A small contrastive audio-text model, trained from scratch: encoder moe top_k.
Rows from block 3 of the text encoder, named by matrix and row number. Rows with one number belong to one attention dimension. Each number is 500 + 40 x the weight over the matrix's rms, rounded and kept within 0 to 999. All counts start at 0. Numbers have three digits each.
# v: attention value (text_encoder.blocks.3.attn.v.weight, 320x320), inputs 160-239
# proj: attention output (text_encoder.blocks.3.attn.proj.weight, 320x320, transposed), outputs 160-239
v.108:458509476490468512508465513486441522517470436435528499461530536491500561474483462485512429485474490460503467483524476509503513513493520435417478508490489532503475414478379523482546517481497458503545579530478521551545461509542455502487513502
proj.108:506500541552489455493495498540550529492481543487534516458522538495467458543505503541539561500524524481496556546597501515524526438416537479551540408569492430478504559515571449522496464483537572530475486473470481526477509578468459520478468480
v.109:505484393537525562464422401440578486555537523541486503560559505502469496501481495542509596473566506579500598534578468446467560452576506389496443514427418467512510548583466542498571481553459435412575456490472449500481523461466471426414515497
proj.109:451529530462549584475545522438447484404480530413511430497499484461500441553579470540501464561487497462520409483425506426523525444489465523541479484481589462537447458464563481517427497425510429487559486464517490573534489469514489498567514429
v.110:509459518535505578502533478533497472473401503568490455487397493537427549521547527546520526620543547547508507534432533444562491481501565415603500507505520394447495522580476515346494492481475487553567495489508471505392524492516521521500523556
proj.110:588516546427462511420486480498434526515506529441505515586507442461482407514473465569440504512392499470431487480559527471534515478440496466534544519545449565450471566434462536541497549391535493516542522538613493485492507524474464467530547514
v.111:421373484520516615511491507451536492526480465499526463562438556461572524620515536550509456401505408530520508475487523446466416447453517488580368547502546488451496454549504484466478625475549544486541599471579517591534506512540587509492524460
proj.111:506517482464461480515464524431523461472556622443527526479531506575429509557476502492573389580421470600430519510571520536582447550599516513441558550546442540465519547474460560443468513483444576518515414487506512469475560501512490501478477439
v.112:510459546429531482527546514611430509535500415401529446529539472437514442549510475629556494520551528499467536435460502522595539516475453452539488422532453523491534467513531485540457500443590407477550505484470578400494567557547507426404424510
proj.112:536519481537483458538494487477457459526485515534475495547502465533535467484522497465483521457549509461577447487441545491445539552583476494497485441568478533526490498429494465439512449530480413513495591588484488564477463443542467498457506501
v.113:509552446486462504549547464525493511353515520508447448551433419551541565532558595536594383443590484490530399522464544500482528483554491545521530388555570412485561516525369527477549574523506488379444492495456449552532493433507515470530560525
proj.113:559590440502527527533535500514452465583468497495463504498502506405500421531547495432490532520451506500490553524525498491540492497478476400527503519461487502505512579422493461439414563451472445519446517487443527502462510575544432479435526527
v.114:526490556469545460425464376527474538515547508548481484508485436486474423460520471500429476494556570489494497475546430491582541513407485460564480546449413523576466492462466499509557408504462467565501497586536544547396542526451491540477425438
proj.114:548508503462480448463543369577461552522473472475482568537459471453439568528531480492436525460525468485470513504397539521482476528431578589536498506540551524520474430488510455580513373446543476515465541465529484473555497447556546524507442686
v.115:509541493547438516491496476384517512479485533459510515468501536465491557451487431488434545546511501465470434468537447494499494482592520508397396501507556468438472566549472532551504540482482520482516555461468448522608471472494537490499492563
proj.115:495485451486545491527495518558548514408559484508476448483502507526512429539502561513527528519540508543507555495415518470498511437470505432528468531509507499479539475549492525462474444448509530469473475514471517507595550508423474554500562424
v.116:412507475431564518512515438481511510477458527575520477471519409440546509469509514531623461488422538571477512474513476514490531550541468500579420522443599521542555566439505559471532449550500544509553421439520454440484443498522539565490532599
proj.116:474531515574500463558542489500585596637514497498482441535499432461436456512513549524431413468547486518571431495448431450497457461541486454401525517470518497475476509465572501456557611461478496495570609535583523561489459557492478503574496459
v.117:463498472431534455523552531549488540479536428476441507463467518460578521477617584472598437427556478490506510453567505499497454488512556464419476522498580461496492519517506491465543565538505515531534560515555442480633469487521524432477526543
proj.117:500469500533494519466548541528485462548442503487487498522477509475414495542498436554556507559495557527487439521499467509522490535523397463477493435531464487503502517486431480528538521552482523438467567543474490591406554531524472484451510437
v.118:504466453517488495568461522608554486409489482562444496506394476506599463517531582480579356353554517373528411530457521467482478417550472484503514542568578509461478556630336422382543631464473463619535511464556313543556529444451488456508479538
proj.118:628432489438444573436586470504455492455509485436466504449462447442491531543437349588521506549451424563362490476613491552519368543455482389527538556438397473521502483475382518494492537540464614563492570522478535510412554552473470513430552522
v.119:540572492466448480521544457534406438486446473467496511489569449523573488515490557559538479496521491433445555491520533483515508515473475558483484506463457574551570478468490479546445461503487416509453476545439537574415411538507481462553489411
proj.119:546458476467514419508509513469472531548446528557517557509456455518432517528478481478380585456558464506490512563571576589521519514499613556525603469529548447532446506512512453467547499551505502530355501537516453503461530528539483592456495607
v.120:578420591480495490517526480624548513574522548471499612493484508487523589466456432427467510496527570457509445553503569464422557511426458582389590455575487535494436581501625552503490468553467458481533508480540538436463422463453487625527493478
proj.120:510512454514394517533532497563476471509466436543532509410482535527527550532528458497536523471344464548546461546494471546457535418475442542505537442471530435553549458517523546584518552569495621584378541482472506499502494406533523482519570512
v.121:515408579478513513495439458545468541421390479525480496492490443503565441475487505511497515586473518521478454579375530476494563434487499512603555486558506503507517449555492471456540436474508452556546418509512496419494548505487514506527506523
proj.121:512538467523530550460512430534508429472577534507523502494451410461525468489475450517420454512610461492487410455507477486474516490556429479472505523518449465396589520491538488486477529455510433537524600452481504468483480532468492498563514452
v.122:424503497506497542490607512520495543491525512546464474508515536530540562480598421451573462426617518527543493468466511511522479488481469412471507461453492525473485545457495564488483470498532519494536522482635539449526509514506463475508414526
proj.122:519542501578526563544472526523527496524477410478548482458507574463521506593462526487598432489383487508569470450446433408461434498558500542482529510526522493500510520516457494529430488474411599526436488482474518480492505441551531431530489479
v.123:483554391446509515435460496459495554535504483507500495444536430489530495515495536581639506494502439516423481504535443538451493492532508514406480565456520551473545543470448508564511485553547500510459538569439550564538506548498503515484564517
proj.123:459508549536541454500587475527523506504478530527536447504480461456484511537514502519430482545676507468565500528455519506463435505513500444485572425469550431511475511468604452471448548478499440445508543465491430512523494643522493534496456451
v.124:473500440456453536462521487439475492459504603543497477432431494518431620445505552515536464475561548483505520460398515552566487440519485564395423553554485538553452472414405543558597453503417591521504473505528506459559408474565557457406498436
proj.124:532576464583503527580487468604468579620464562437536428509600489430554410562502477564460413554464494496495522492440434446427460493540588390535540533487538490505479512473613523406523547516516455504499499480552539577545545631428454522536468483
v.125:527505569506522459516487427468551530553512488454566433497488481510571483435507439524425545609477453521441530555521525493502533529505461468528403514519479550504470530459501485509551517538502473519568432416546452494560451494516556433462536434
proj.125:512437464515608411439452485471489461527512561498540491494533468502424456499505571480463426510609466503498470451360500432518547472468478541525606529479500574531558536500527473558555499474513448463560523502551489518446478450485491572523490521
v.126:457509460480576520478474482530523543520528459487474522512556364531568541520404396554598574489470486589498540481546431385455540510510498549510461456488556521505544595457474478529487432526532552519466446536451500539489505505516464498485495602
proj.126:431520442444489513482535495499512537491512518583432525498432598475496562435642580452419445488549500429553428469479515506423474466549474491444543485437513489505517472456598494470496594444501470466548547524576445494419506616598516522455483532
v.127:507592459559447475492557539561483504456511560475533432473507450530458535473417486495458479601474484481478528550478465529575575470497438547452514502578457400546579447471446498549523482469445554459538474530451541546504468507574428390457498476
proj.127:538519475477546462471459448509435522513535503540489574547512482431536441440548515528390546464573546448459496519553559472451582556474557504594489520490484506472496527517557484450507426496533398548490499561473460501465505551472510618492532560
v.128:499469447494486513482490509489474475481475513504510516518488523540496484502502484514459480496518499492493452497502505448498476482505522481513499494497512477537522499484515502478514513499500509497508461502494478516503505506488494516503523509
proj.128:498526536524527483508485500513522502527498522500498486475509459456492495493478518477524506535453498513489514501532496545514512496476485536497486537457472535458472505517481505530456492499486494500493527515541517452480498496528503477510492495
v.129:481568496529514497525500462478491512495492483519528465490492462504517498467486480501518509493506484545486534493504459496483503509501489525461513491489529511508476505496467499503498507517524491513516495454492501503516525479501476463504516482
proj.129:527468524477490545494530521509502518489540492456492508496536552500526516480560517501486461472548489479497498488514523485498478472544546480521480495506517498507519490504462496489487485484486514468498526544488495490522507512502536558476487537
v.130:491525483482486507497526481517459503464524514524504487476500500518544505499488495481539513534525485510497489499536500514487503523495499497500509526497507520478532508490501501501502524505473498536519497495520496501468508500494484510517502495
proj.130:519464499519495489474502499517559516515514492472524469505511515497495494512517493514479522468505503512505515504490489485521495499534492507489522492475515478516488495486471486500494482487530483480479497507486489515522478476504561513509511512
v.131:546495467476463440512512489469535468549482493450475477535520522532463481527475530495516496429480551469462451524499523490475512494514513466540488515505498486494497526514501501498532512561509466476507531523523539504475463548457492562501493507
proj.131:476465506547553524509470505513465510463464502590500538432521441483456534557470475519506516544432468508484484506443494538550513542427419522439494509519457495537474426531606547498481475494527532535514509511489459464482517497506529457525547462
v.132:549500504492497489564482473484500480532484470486517490513505509507488495517480538536478509452497540443459515468504525493502517506529516488484507484515507489500464464512526504521538495513512489470530509503473492478511506509512500494535497525
proj.132:479506484513491518456518528485491499461503487513465504495496482467469480486492461488516512502486451519497480527492497518495506512472475502496482501489469475520501506509521531504486481532529500519499502498501512504488519481491485491493522458
v.133:506494511520500498519508529534463508512492501490468510490482493493478479530504517520527515560484487495496540507502497501523504482525492503474519490518511491500535518515521502501493491505493508491472525483517527480511489492483497510510499493
proj.133:513506527483481500466533472492521485489485496472522496513521486514518507515489484512453534434545521554484493499507501520486523499485486484513469521495504483518467496503495488472496532506506509481468493518492480539520488504477512503497507508
v.134:469493510511524526504466510486455531446503526497527512469497499475515522482547474498483509525497479537552532507503464507512488492476467529503506468501520484521491481486500512520466501465486537507493473504524513510485527498503496490476500523
proj.134:510517484493476526495511497526555459557512487480496518525479522528544477490501552477535489503526539481507489493538498483489495491535542479512512511515489509483529532483440456469517514511477461483499501502508490504522488485509505479485459514
v.135:522489494485498529469495497495477490480494492489495495481488509531501533511499492515482495505491512492501479495528503477489483498503503492514501497509503483517513487458517511510507482485472532484507497497487518516505482499503496528537519535
proj.135:512506505524489510507504480516535522521514509513494497527515492477496473506509524527507519507493499498472513503487488495507524490518499522511496525484508489495480488556491491514476526484505472504484492492528512483493503475503534497518505463
v.136:504467508522498497506507528527476484503529483500472476495505502526468469520487500497489501503510484481478530517495477513513516495499497499479482476521531449507487519486491477509521496499496493475501502495520500482497506513495498526519497477
proj.136:519522517487480490470502470474510487500452502502502541483525470486520500509464490485476535454491522531503455481525534511498507488461462489534476535471465510512513489505536558467475521527516491524491509555498495520488486495481491487486510532
v.137:543473504475481474528499510556465495526502493490454495489487509508481471548494521520518515494498533443470483489510507511498523489552494491475500488536531476516518506535538474495506496525500499497514511505519515469488502487486518521530515498
proj.137:501451499532501499472507488473552491474470503528530503508520444471464507510457437499464525512500497556464487504490505539506501521434456513485474515467445498536443485506550549511505525492531499512488517500486482520499497528491474487489515479
v.138:553472514463474494488519538516481489511512499487484496487479508507489508523490494510505509525481504465476529501498522501487512513511513482457513515514518503528511509463535490543484498504465509479474525509510497501498478520490485493555506484
proj.138:471507480523492506469497471527530509480471489524499458487515453505471472506504525498490516485520498518467482496472514521514531473476494516536470485479485467508480460536501505468498508500557484517533523487488520491487500491486517506509515482
v.139:541476492461476496455513519520558458539517480485482472512460495548437505530474501509479469456481530511470501523506516455475481528472550491516483516496463468548490490427486482545537505516497489491494540493485529509511479505502470563558555518
proj.139:517498524527494460514441472536470526487463523527470499454560438480454497505471523533503502518435479497473495515433503487492551464469451543562455538508491478484490480572572530498520494487534494479538475504518507467480489489492525490496522432
v.140:480462482504469489488502506523486505474454539510488531524498505467513496499533502519504490521515530497499467531512507468508475483520532489530510503509484550520514487509514530472462496513499484536520503488501506507494500477461522511473510528
proj.140:524507534513552497528487490492525521534522495498514469479486478532498522512483516489486506514455468503498544487463477515523504508486481531470490475523510489494500530498494440542518519455486518463481483492520472486494509518517501482519473450
v.141:514491488531464489445538513528546536512511513510537505525525519497443478527490503502493476473508502481484532530502485509518525485526527500497476489550460495528493502522492509550503496516491485485484527467494472476493472483488512530512512505
proj.141:507475519488514487545474505474474479499456480561492520444498469521476553489484492509451547492436490501474478492453504487503494479487483504520459502484516487489475489504566487470528535491537475513511465532492482517494505539461480484507496496
v.142:478446496493497509487500529512464518455517533516501517500452507470503485484529467495506497575521500488486502490489495462516460471509506509475506497523528515517516486475500505509476510480474519532509478503515486515517522503498518468489489470
proj.142:509530498487498487467508496493534489539488491481489454471510484508514486499494505483509495476510490511505518492544518529489508496491506495549517472457473495466514519490462482495508497505519485474493512493505513471485501489506505502492467556
v.143:494485501512521509492467516482498498513506500468501487504498504495505488490512462487497500483489491495515498517503473489496498480480496504505480493469516499533506492476481487484500517509522501502499508508508534514496483513499494502499517512
proj.143:501511495498479487516501470501508478501486523546481539489511496525495518501490541507512479556492507503530496486502520499502478539515506531479518502520474511473510510523493522502488487473481482500519515489508480466502524499506526490510489478
v.144:517499479492475524493513511498552469539485512496496500527508494496483489521489523528467498477492528518500487520491513483478495524483534504525498506481470500526490506490507510490514488508524476497495528489466504494491481503496486506507520522
proj.144:485510534517535476506461488531433535449496490507486495478490473497478516486491501495501479528473492494487508509463510507513521463474493511488497497526502483496497488497500491529507509488498502479534495513509505489507503507488487494514521445
v.145:455501549512538494535474492479486528486489497510498514511535497465551477484522478475500540536497466512532539485474475531526492490479471506463482495486494540470491525501491521454471479482515476522517476494516480497505516521518497438428463510
proj.145:493523480462485507519532523459491480519529487469510529501463525505547504478518509469505459474546518500548489475547513494504480535513548471498535453511507530492523522456447489499520516495454529489488505524516496517516533506513503544480478525
v.146:498524493497490515458536529504504501502516498492491518493491489515487506536500479499501490527482462509495510505487491511524491485511495500490535495491509516497524512510506479527484494493501521494462483510517492519524490479470515492519497467
proj.146:504484522489499472543501479510501505492493508506528477511525515498508527475530525502487491495515532505474510476509518483465500514505527503516436525483553489490472486528488481480499504496476485491509497464494500478478488514520485517504506543
v.147:500506510501480517504493486493549510502501520514502508503508504474491531483511486504497505483487509479496508506490508489512500493497512497513497497509486503529496464505499515499493471513498510473513527484476496470506486502517520501483512534
proj.147:503498510510510509514512514490458508491489476518503497511477474523488497501493508523496495510479488502481501487485477496486516502516470527499512485526501507476508497498506504530530508480523496525503481483499508503502515511466494507511489447
v.148:528527514507512498519497501508514478564501481493473470482487467521466516531478515496508493454483532481510517540517482520482504497476483530515476480508515468498470519513491472521505488512493478493499536507503547499484499508493491527522494497
proj.148:512479496491466502486475475492472525436503508513489549521534525493503478479491489552469499514501503507496462484448505469475509503488487476503489542519500460532529473514558547464532528513509500507507478502508461509504503508487488512522530490
v.149:463553484528508500531506478466494479487510537476522484498480475475534552435507487482531543548543469538503496485509491495492492497469504520512497518463481549504475523498489514499500506511484504549515518492493516520492488522515491487495500496
proj.149:524505498478508523475470505520519519517522460485495464508512541547533477561539511506534482467506514478542526551484477482510496525564507519473576478569506467487554494478445466514474441495509508493506519509496482499526492460492561514497501493
v.150:568461488434480476494503524558543436550488482463455495523440491534421544520502540542485489472495558467492495502501547475457534522492549466538481495508453455528486486506539482520501489512452509478478552496468513486505468513510495574550519513
proj.150:496480525526476511484442487493462555489470504516489458508527433484497458541449482526490512515433479502451501539426485503519561478458427552499491524531467472529484488510529524523507496531547509513526504499524525521489483498465479471519567404
v.151:509495491472488496497494474543521481488526509516489481499498512508510508513496499492508481463503529475487460502524520515498519511506495495518494500485485467509503463512486493491519499500505522505518502493484498491476504477495543553518510517
proj.151:499493503523500471507506495493494498532472498509508497507499485493483502508475493526493504522468512512471531528466481489500510502483465523524484545519487529500499521508537518545527489504519488511497495478484494519494471501502458469495512468
v.152:479516461527468480446564489510542518487524495531530490515523523532472459507490489486496468483517510499478501514508483487493515508517527511490491505542488492517498512509470528526523528508489489501519488464482457489496491454499521509514506502
proj.152:535460566490520484517454520458476515519465504526498519453498499493500548495501501518467526480438460490481512491484492495521488484508472489540447503456521498503493479509555495500482505494524490501480499539486493482503496516458504503501500511
v.153:465484513472528564508469466480457518446465529499494540484493490467557535502543492544488498541506500547549490493500500481502472526475483516539534491455487531493520447481529542461479477449518535501516452499494496533504530511479504470440491558
proj.153:485532489492504494512527505525522496552570509465500465546470517468513456466505527442542480539534513481506506486538530492498507480509549515483528499519534519449519567482365443558500494510461477469506496505529534471497507469579495510487458481
v.154:489515483516493505509510498479469511481479500498484511486515503503514508491504511513515503516498488505493488488507502497505520506524499477525530494504488526463519511547534524483490484496497502499503478503517497513505505525486496506473480510
proj.154:487502521487545513524530506510525509494519499499531500515492507468509495501511507468476508491517504498492516498498490510501484497495510505467494502491536496517495503471473471510472495512481511502485488502504505489499483484538514504515501515
v.155:485594551506524508524543478473570522489506479534553519488561478453560517475472521461502538490536447556545523464479463561482484514476460515501470496466501564451488535517469493526450479496535510535478487488473448493508493501527479423475448455
proj.155:489455474476490507507499564484457498475544469442517486528470607551542515458584509536535435483535545430504505518552498444519485534572587461436534442505543509510502463478451468455532489506448499516531503506487493527505515515502513542499516558
v.156:481507509522503522505487465508516504497501493530503479508526496524506490481485491486475502467513485510505512527504495510501499515480497506512478496495524499496489483467453516476546494491527478480543469477492488493505506499497506510483509538
proj.156:527512525494491504520518504456460506499519493491491542505500514493517521476507525489502497480467483505508481455520501452509488494512484487512487499498497515490511521499507511517471517497485509499481509546510503507493534497511503527479477500
v.157:490533478518500498465506520477495529502474492492535503516501517511481492494507480494502493491496468511513515502485482509520495500502493495510501508499477512491485522519495516498500523502494473506501489519526486518485500503494490494480494480
proj.157:482487503497504497540470496505480474498531523515494526477516508488512509501504514479500518507489485497522483483511503490494482498506524493481502482482537492494496485478511488476475507507485501490499492506494499477524504499493516505500502541
v.158:482480535572519542497549536498414559456514470518520513458507541507517478513522508515511527567484429479479563436472491543547505441574461504414528498554545526475508525555531491506502490484485518499484457520525445474539543461533530469494463472
proj.158:516548477439471473461557487429565464506513494446535525548494503443539487493521426481497579379579524553494461493623513500494464522544551428556503469417485483520489500457477512469441537530507488503446492494467558553501487499477502502458461606
v.159:481521479490513486534491476449480496512463517487491509506493493469519496475509500495516536532501496511484449474490508469493476484538512507504533527468514519478501519524500510482481506531512501522509498520507534509506491513485485497466490482
proj.159:497489491527521523485518532528516490482519507478532485485521516525495512535513494522541470510527493503519517523498481566517499538488485497452544481520486519510489468505472491511483452483500542478501536490498493471510494485522540488523509516
v.160:450447497459489479478481486517504348484452496562518428491396567564483565603452419464465433429487541457526515488569430583499522538490633512582490462460484545390523470517534588561513537495465509517560514564427437505556547476538499450561499467
proj.160:492533553341454530446553569594415586384522320527521475406497584506513569546539423464360411377462514516527409489547406638625526477430533542452468453491504531444612558581389476475586602583457480551525426536389449422598577519494396519471398545
v.161:620499477499556448517492446496455433488475461484452545511450463672506511568432588428542513461535520425520409477464517521575529417514535524628416444522493507533587552498504453452414594483523522530511529522442442570523540504520554521420441539
proj.161:445443501460592463504495555558374566593541515485537453570533429436472438433479450459498497617503497410510466478472472522530490579439497525494445546566514463517555512412515512526390439519543397518589483506508436379595449458556440457563558448
v.162:472449438561474445579413473731541330539531402614520515528552462514485474489452451493524561532514533446407435439482503459576523341439386500435457474463470471492502502503471463599468436558467530615560439511539517535512587471514550474577525523
proj.162:584376508389533603453539450581455396470462400451497528594648414469470440486471492561461485556477626489397453515520387558516558609495489445610439549449436484482465564410590426514534495623522506506574454603402341530589582532373585508628486485
v.163:510550556471525441458490544449467555484561532380534512499536537514516486438556523495509509522477477481483533442483489447489497605516551533558539540623455498508488436501502494495544463487511511428470506460606509547447481472491556430536489575
proj.163:514479424608455526530472497512506575489535549545496560465483507567539449468493559478529469521526477507480568492567504479527494451547474555410455457520501458457567540568529557530453501460502500421512502459541548458470464463515529554530581465
v.164:486547556508477535553551456420508562505538509476510447520478520501596457503557510460507436546652516519479477449456529534445467488457513565551419493581460450480514582503558529435461624397477527530455465447512401521551420482478530583566513529
proj.164:527423511556556494526482631526505510513588505474462503404525524472491482537451496457499540442481474544534486516469529444549551528547492522376640507491528516511478447556515495524483475470529478452521502567562580503530469442470475485520507492
v.165:540459533471421480507588535454406592506517477457499476454455504436490468500541524464601506492578436507439595457538479512429441603545558514520473528559493573527475451424574468453512462597518385566493439452600500502356401440462495517495509542
proj.165:492495431590465482547373485446643466423561557486568477473395526617543464490497551538569462440574464562506524488510586438544495459580480578531513476490455379384480481570521666555480553426478504407455557506474598478423459437492498547420526540
v.166:505510577640587488455391571492549487537488516559520561466522472481602574490419616539601473476482491526453519391554510500490485547496528521584554401462386457523465520512491518451513418510417548506423495546462615451474501534404397427498489468
proj.166:535413460462409483498482462530467477531470563588520510450460532438461527478486404538502521513376539447608451507488592467548448512457468474543499530589520501458457467521575589541502540533460506562477574452556454502435495494666544426463620513
v.167:546513544692589552442480491476581513553530620445488510508446469472470538398408530512529502574419494491478443522462495398464523458542453568444590461471451398481465427534456488517593498495534451551432448428540552520401499500373493486437575482
proj.167:501488397496368401433540514492532556549488630496498562554460451492448496461483586580517642656476459478473554546471598406459429473527455476550480498526423400521466503462529525543468433573487559430394503495562586549405537503509461456462582500
v.168:516516568477555508487458535462529502469489514564482485484461450519472532480503504561471481460427502492460449536462521472478479494489533516538509430545484526432483555530475560499447502456517546481469596545494460521569482436497459480497477527
proj.168:446610531494495470432487477522579587496506504518452518488453536503487479548518484480441546484472469514486550545481528475471486552504470463459481527475569520538457455519528446422563483506490583535514513434525485499445505547456462477388509517
v.169:545544504438419388505428556516553425521417425541510505448462540393448569548508426460400439521446456494539509514575479533521512522478526449561470496404541434474497495510470538549459460486483522484586558528572480483498607500632564558548512416
proj.169:536521507454483588480485448479418449493513510493487544536493443503586572495493512457445530502577527376497529591449473556488443473499547476554476521545528565610492481508471462409508532461436451485566493505440452458554539569449507497417489547
v.170:491573489601490459499491478631485447564462537505487430477502506506524451526454543501577506483466439503563486566461495548397479459495493498556517569496467469527541515481507517555493546511476536424514459413450475456581515481485505533558459539
proj.170:478438496498470569523534599487536482491499414484450509526469490497475542517522398523509524460548458525586463452523458492528536531507488507533502449471530528496525449515542596521468496532555420503414492566470519423563588535534495507552600452
v.171:515531520469500541500562571499502574463545484491469504510455472513529558461525494476469493549444497502538545532386507454495553544477530463521510546573568421513537461513483524456383492415543548493510452615571537521434508464523534474463513416
proj.171:497533516537515484569420456460548444513474535431523549540488498517533511463533548451549399554554542465521590515523500441483475390521412543458536487524515573526526550484498480512480492466506454474530450446524464568486487478439482538440532537
v.172:479549506508489494531505539456450498501460544426443465465483473532487408573514581406446489500530517496497414491469477385459495501468520549532543567539521448524494529532545574535546533406535561503503554434515377668501486405474515583494456513
proj.172:453525512526607482502408552509530597564526570443589607525547515539551516477507538498555534572530458513568532484567486454544540554544512532440568447584531503527461427435497471497427472451534456491478465544537537508508563494481530499556503433
v.173:496494410517456430403473546578438506459474572596539521583488582493436531472536404551516427337465538530453519471574545550619528461483523454566460505472563593525473478549573439459492387576389519472565550490562574357535540523574460502580517409
proj.173:548548498476438583528480341479556481527496544452531468515505462515562385515491460504448534491512462468499555597422536557417494427500521408611432554479487487528426516441498582558468579490451492525575514422510444530533480548479494498477550588
v.174:464584495511486514502457441510498483444459468549579574486505562434450475547557506448455588534455537552480567548533479512486473522373430441423547495412557514458465530479463484498563487547455489501548621558451480464520507606617536496562462423
proj.174:501516513459522571511524494470465506567473424563490523474484471544497528504599427511549557469455455522465493542482490605499502475534536482555448493478521553495580394547495446502480504487475479589556507476447450505541518510421545480494480564
v.175:468476477506501435423510573459446513468518581413529584492474527484581409485562506517561467488447436458520470504614477425538491545472458510536564496473447520486364432582511564472538532392517554496499510435557459493419546489491474508530386535
proj.175:499508558516470449542414501443596543479492532520512503501441527590509547469459580589533542477566448493481475408500570474485444554607575448398544550530567512593450440428525520526434546494489569506445485430545602562414502459430530395437614598
v.176:515531486449507496478505498541469454491459507534462543448454515493498460543472550556488429469496513519590486590542519589540514426490513467511505406390518586489533507462486500485485543501523466503538530546412555373544563498523455564516548485
proj.176:461517566386545453518495423421513416517469442432515443584515476456454567572542421482386504476540477432477485519484456522430495485512562511526422496472502584529472521484486472459545513510471510553460472535396465489491515549538454453371485559
v.177:554577510519471493534487528538409555427609480535588544485515500517511540423462584551487524488533491518482495473512504407528485459524477442489470381575459431511590512472569567528491472515517584471406520543524514505500495543575540487535475469
proj.177:565522425561484558462435480512468483543531612435460467484452426524487500488493494510518452577465481435516462514382516467474569422518494497569520556475565554478603477511566433519485384439531522552520576539519429498553559528465531543471640594
v.178:486496460512525479492499438462524592471522554415559556467569510516525439432537578433557594553467486484500562438562515457463432529469510520369524523455468492555463453465523457391458449586460425621426485412535602494408466505490447393505501552
proj.178:545551425569444472510493507443473446466353548444527425606503393616440472485494544592594501500513520434462491510580547503483509542555443513532420504506449429402495404528591499466560477464443551476433667476496569555396540417502480506535599477
v.179:524471474396508495531478561501530518468499463466421572551547392616533448496460462515517504437476486490418354504442475409548443437518492486482517595522598524520479506539470491504468498381487532488481435466429464561524550403495538549505456540
proj.179:448559506523570461474485434539467532531447507500539498587567477503493433518558510496529518476507476557512573492547447548555526662478484511611494485510554506497434492461537496502393427510550461522507419493534576548488530513441489474622532452
v.180:515487421547490451428615518490441532537500530468454529578431505620438454449488451545552591472437508453502548512523563417485465512552455525473498444476455493549494491606455573565524529456545511553400481428551500520542525501501517464473579480
proj.180:511486496552466460442454537491509539596546547445493445577535443501488423427464541517545544574516436529487489457422559449477473503543464503463519549505531449585459513427504500578438455502556481435433486424615567490444419437417551500632579462
v.181:545478459405437488538544493547535572469530464515589485613451595514566474448561499573516467425534490437452487504548408620534480546521572487579396472546536462552467519571456435404520492501471483486584457549440466409420513488452411455445540568
proj.181:530520636580564467441531472433484515445423502518497425527497491485497487556410423543486518492457496529563486510500501496503496561481488497543455571518460472435405492489503466427454494497433504519517573487450577440520451462548402351417464428
v.182:489497383485501577430547520537535559413520503528456464485511506461438480558451617472537585545470516549466552540476570459487459502501424510512490574513522408544508500515480542563488539503551546392451493561519528469509512628484460462461514466
proj.182:474598579511522469555548507402529490532437515416461500620488469491554516465585495484514475505445468511513444401513510508484620553496517492449509522496505573593486487480521485472438540533521497510406501527530539461515552496525542415497551501
v.183:481464447491570524515544559533498518456504664492420472495418381482502499435512515480583452467435507511512426561476519457598446482496524562573510584449584441559463400486396534531521530459485596460468403505441550509503551494480481587555481524
proj.183:460527478531449430516510521467502493503490477511449497540417435570447449466506603579504497448509419533531535473533475519490529525547412500477508458479510528453476553454428614509424489469544515499441487498553615549437568417469452532559506532
v.184:521463466566497503486491574434422484434581542555434446539467433488582530487445542545511445489608485500555494512490499472553508474572491475592456389569529438506559568492475580457491545440536628440425469538503506457563481510489525592499534553
proj.184:544454497469512477436502551548480524559530536484464513445474528492512488509494502439471450540468488505531498462475507413530549528486485478401563525505538559496508537530474481462492469478493511506563499536532450489468476524525494523508485493
v.185:529516464464447499433499520531483552528443500501506530511409605566414536489440462459484418429510537538438476461435594469510505434547528552560448541556502515462517520577537503497553586498427496517505463528551501491530515535484540515559595397
proj.185:518550439553504511468431397503382546527591623390607485545592410431583430512529426443454554476465453487482542594461525523537591456454552517644456523487466451593420520461492534562388513443502410486491409551508579441579493524525472528541515526
v.186:534547492502484507505515483567522528487523500476521533498494483576535530490497513543547423487506417457533485483451565580552480523477570456487512462423467512540472393549527451381441488475506464497532447478475530395487523492520417438525541579
proj.186:481571511513426430482418465430506514400431549538481464563419507522454470516455546593489592497572465485509500501496478539440460544510494496503441493546504442494528484561531566548482503518480546508498551487538512535445564454528481465397534478
v.187:531524488558547504506516558483532542495575534577486487458461449484506538496467540498479437541539480483473487449459570457450549541519502584509474538495495466452541523470584544539483419566513512558422455486528536465403466497424478424546579491
proj.187:521529450531398527521488539557548460443564573440495541509494523522538509438460539505542516538479534496535535536446566451480506449496484448490539496512468483557493487536490598526513540511470522473447565510553527525524567481530468537438516547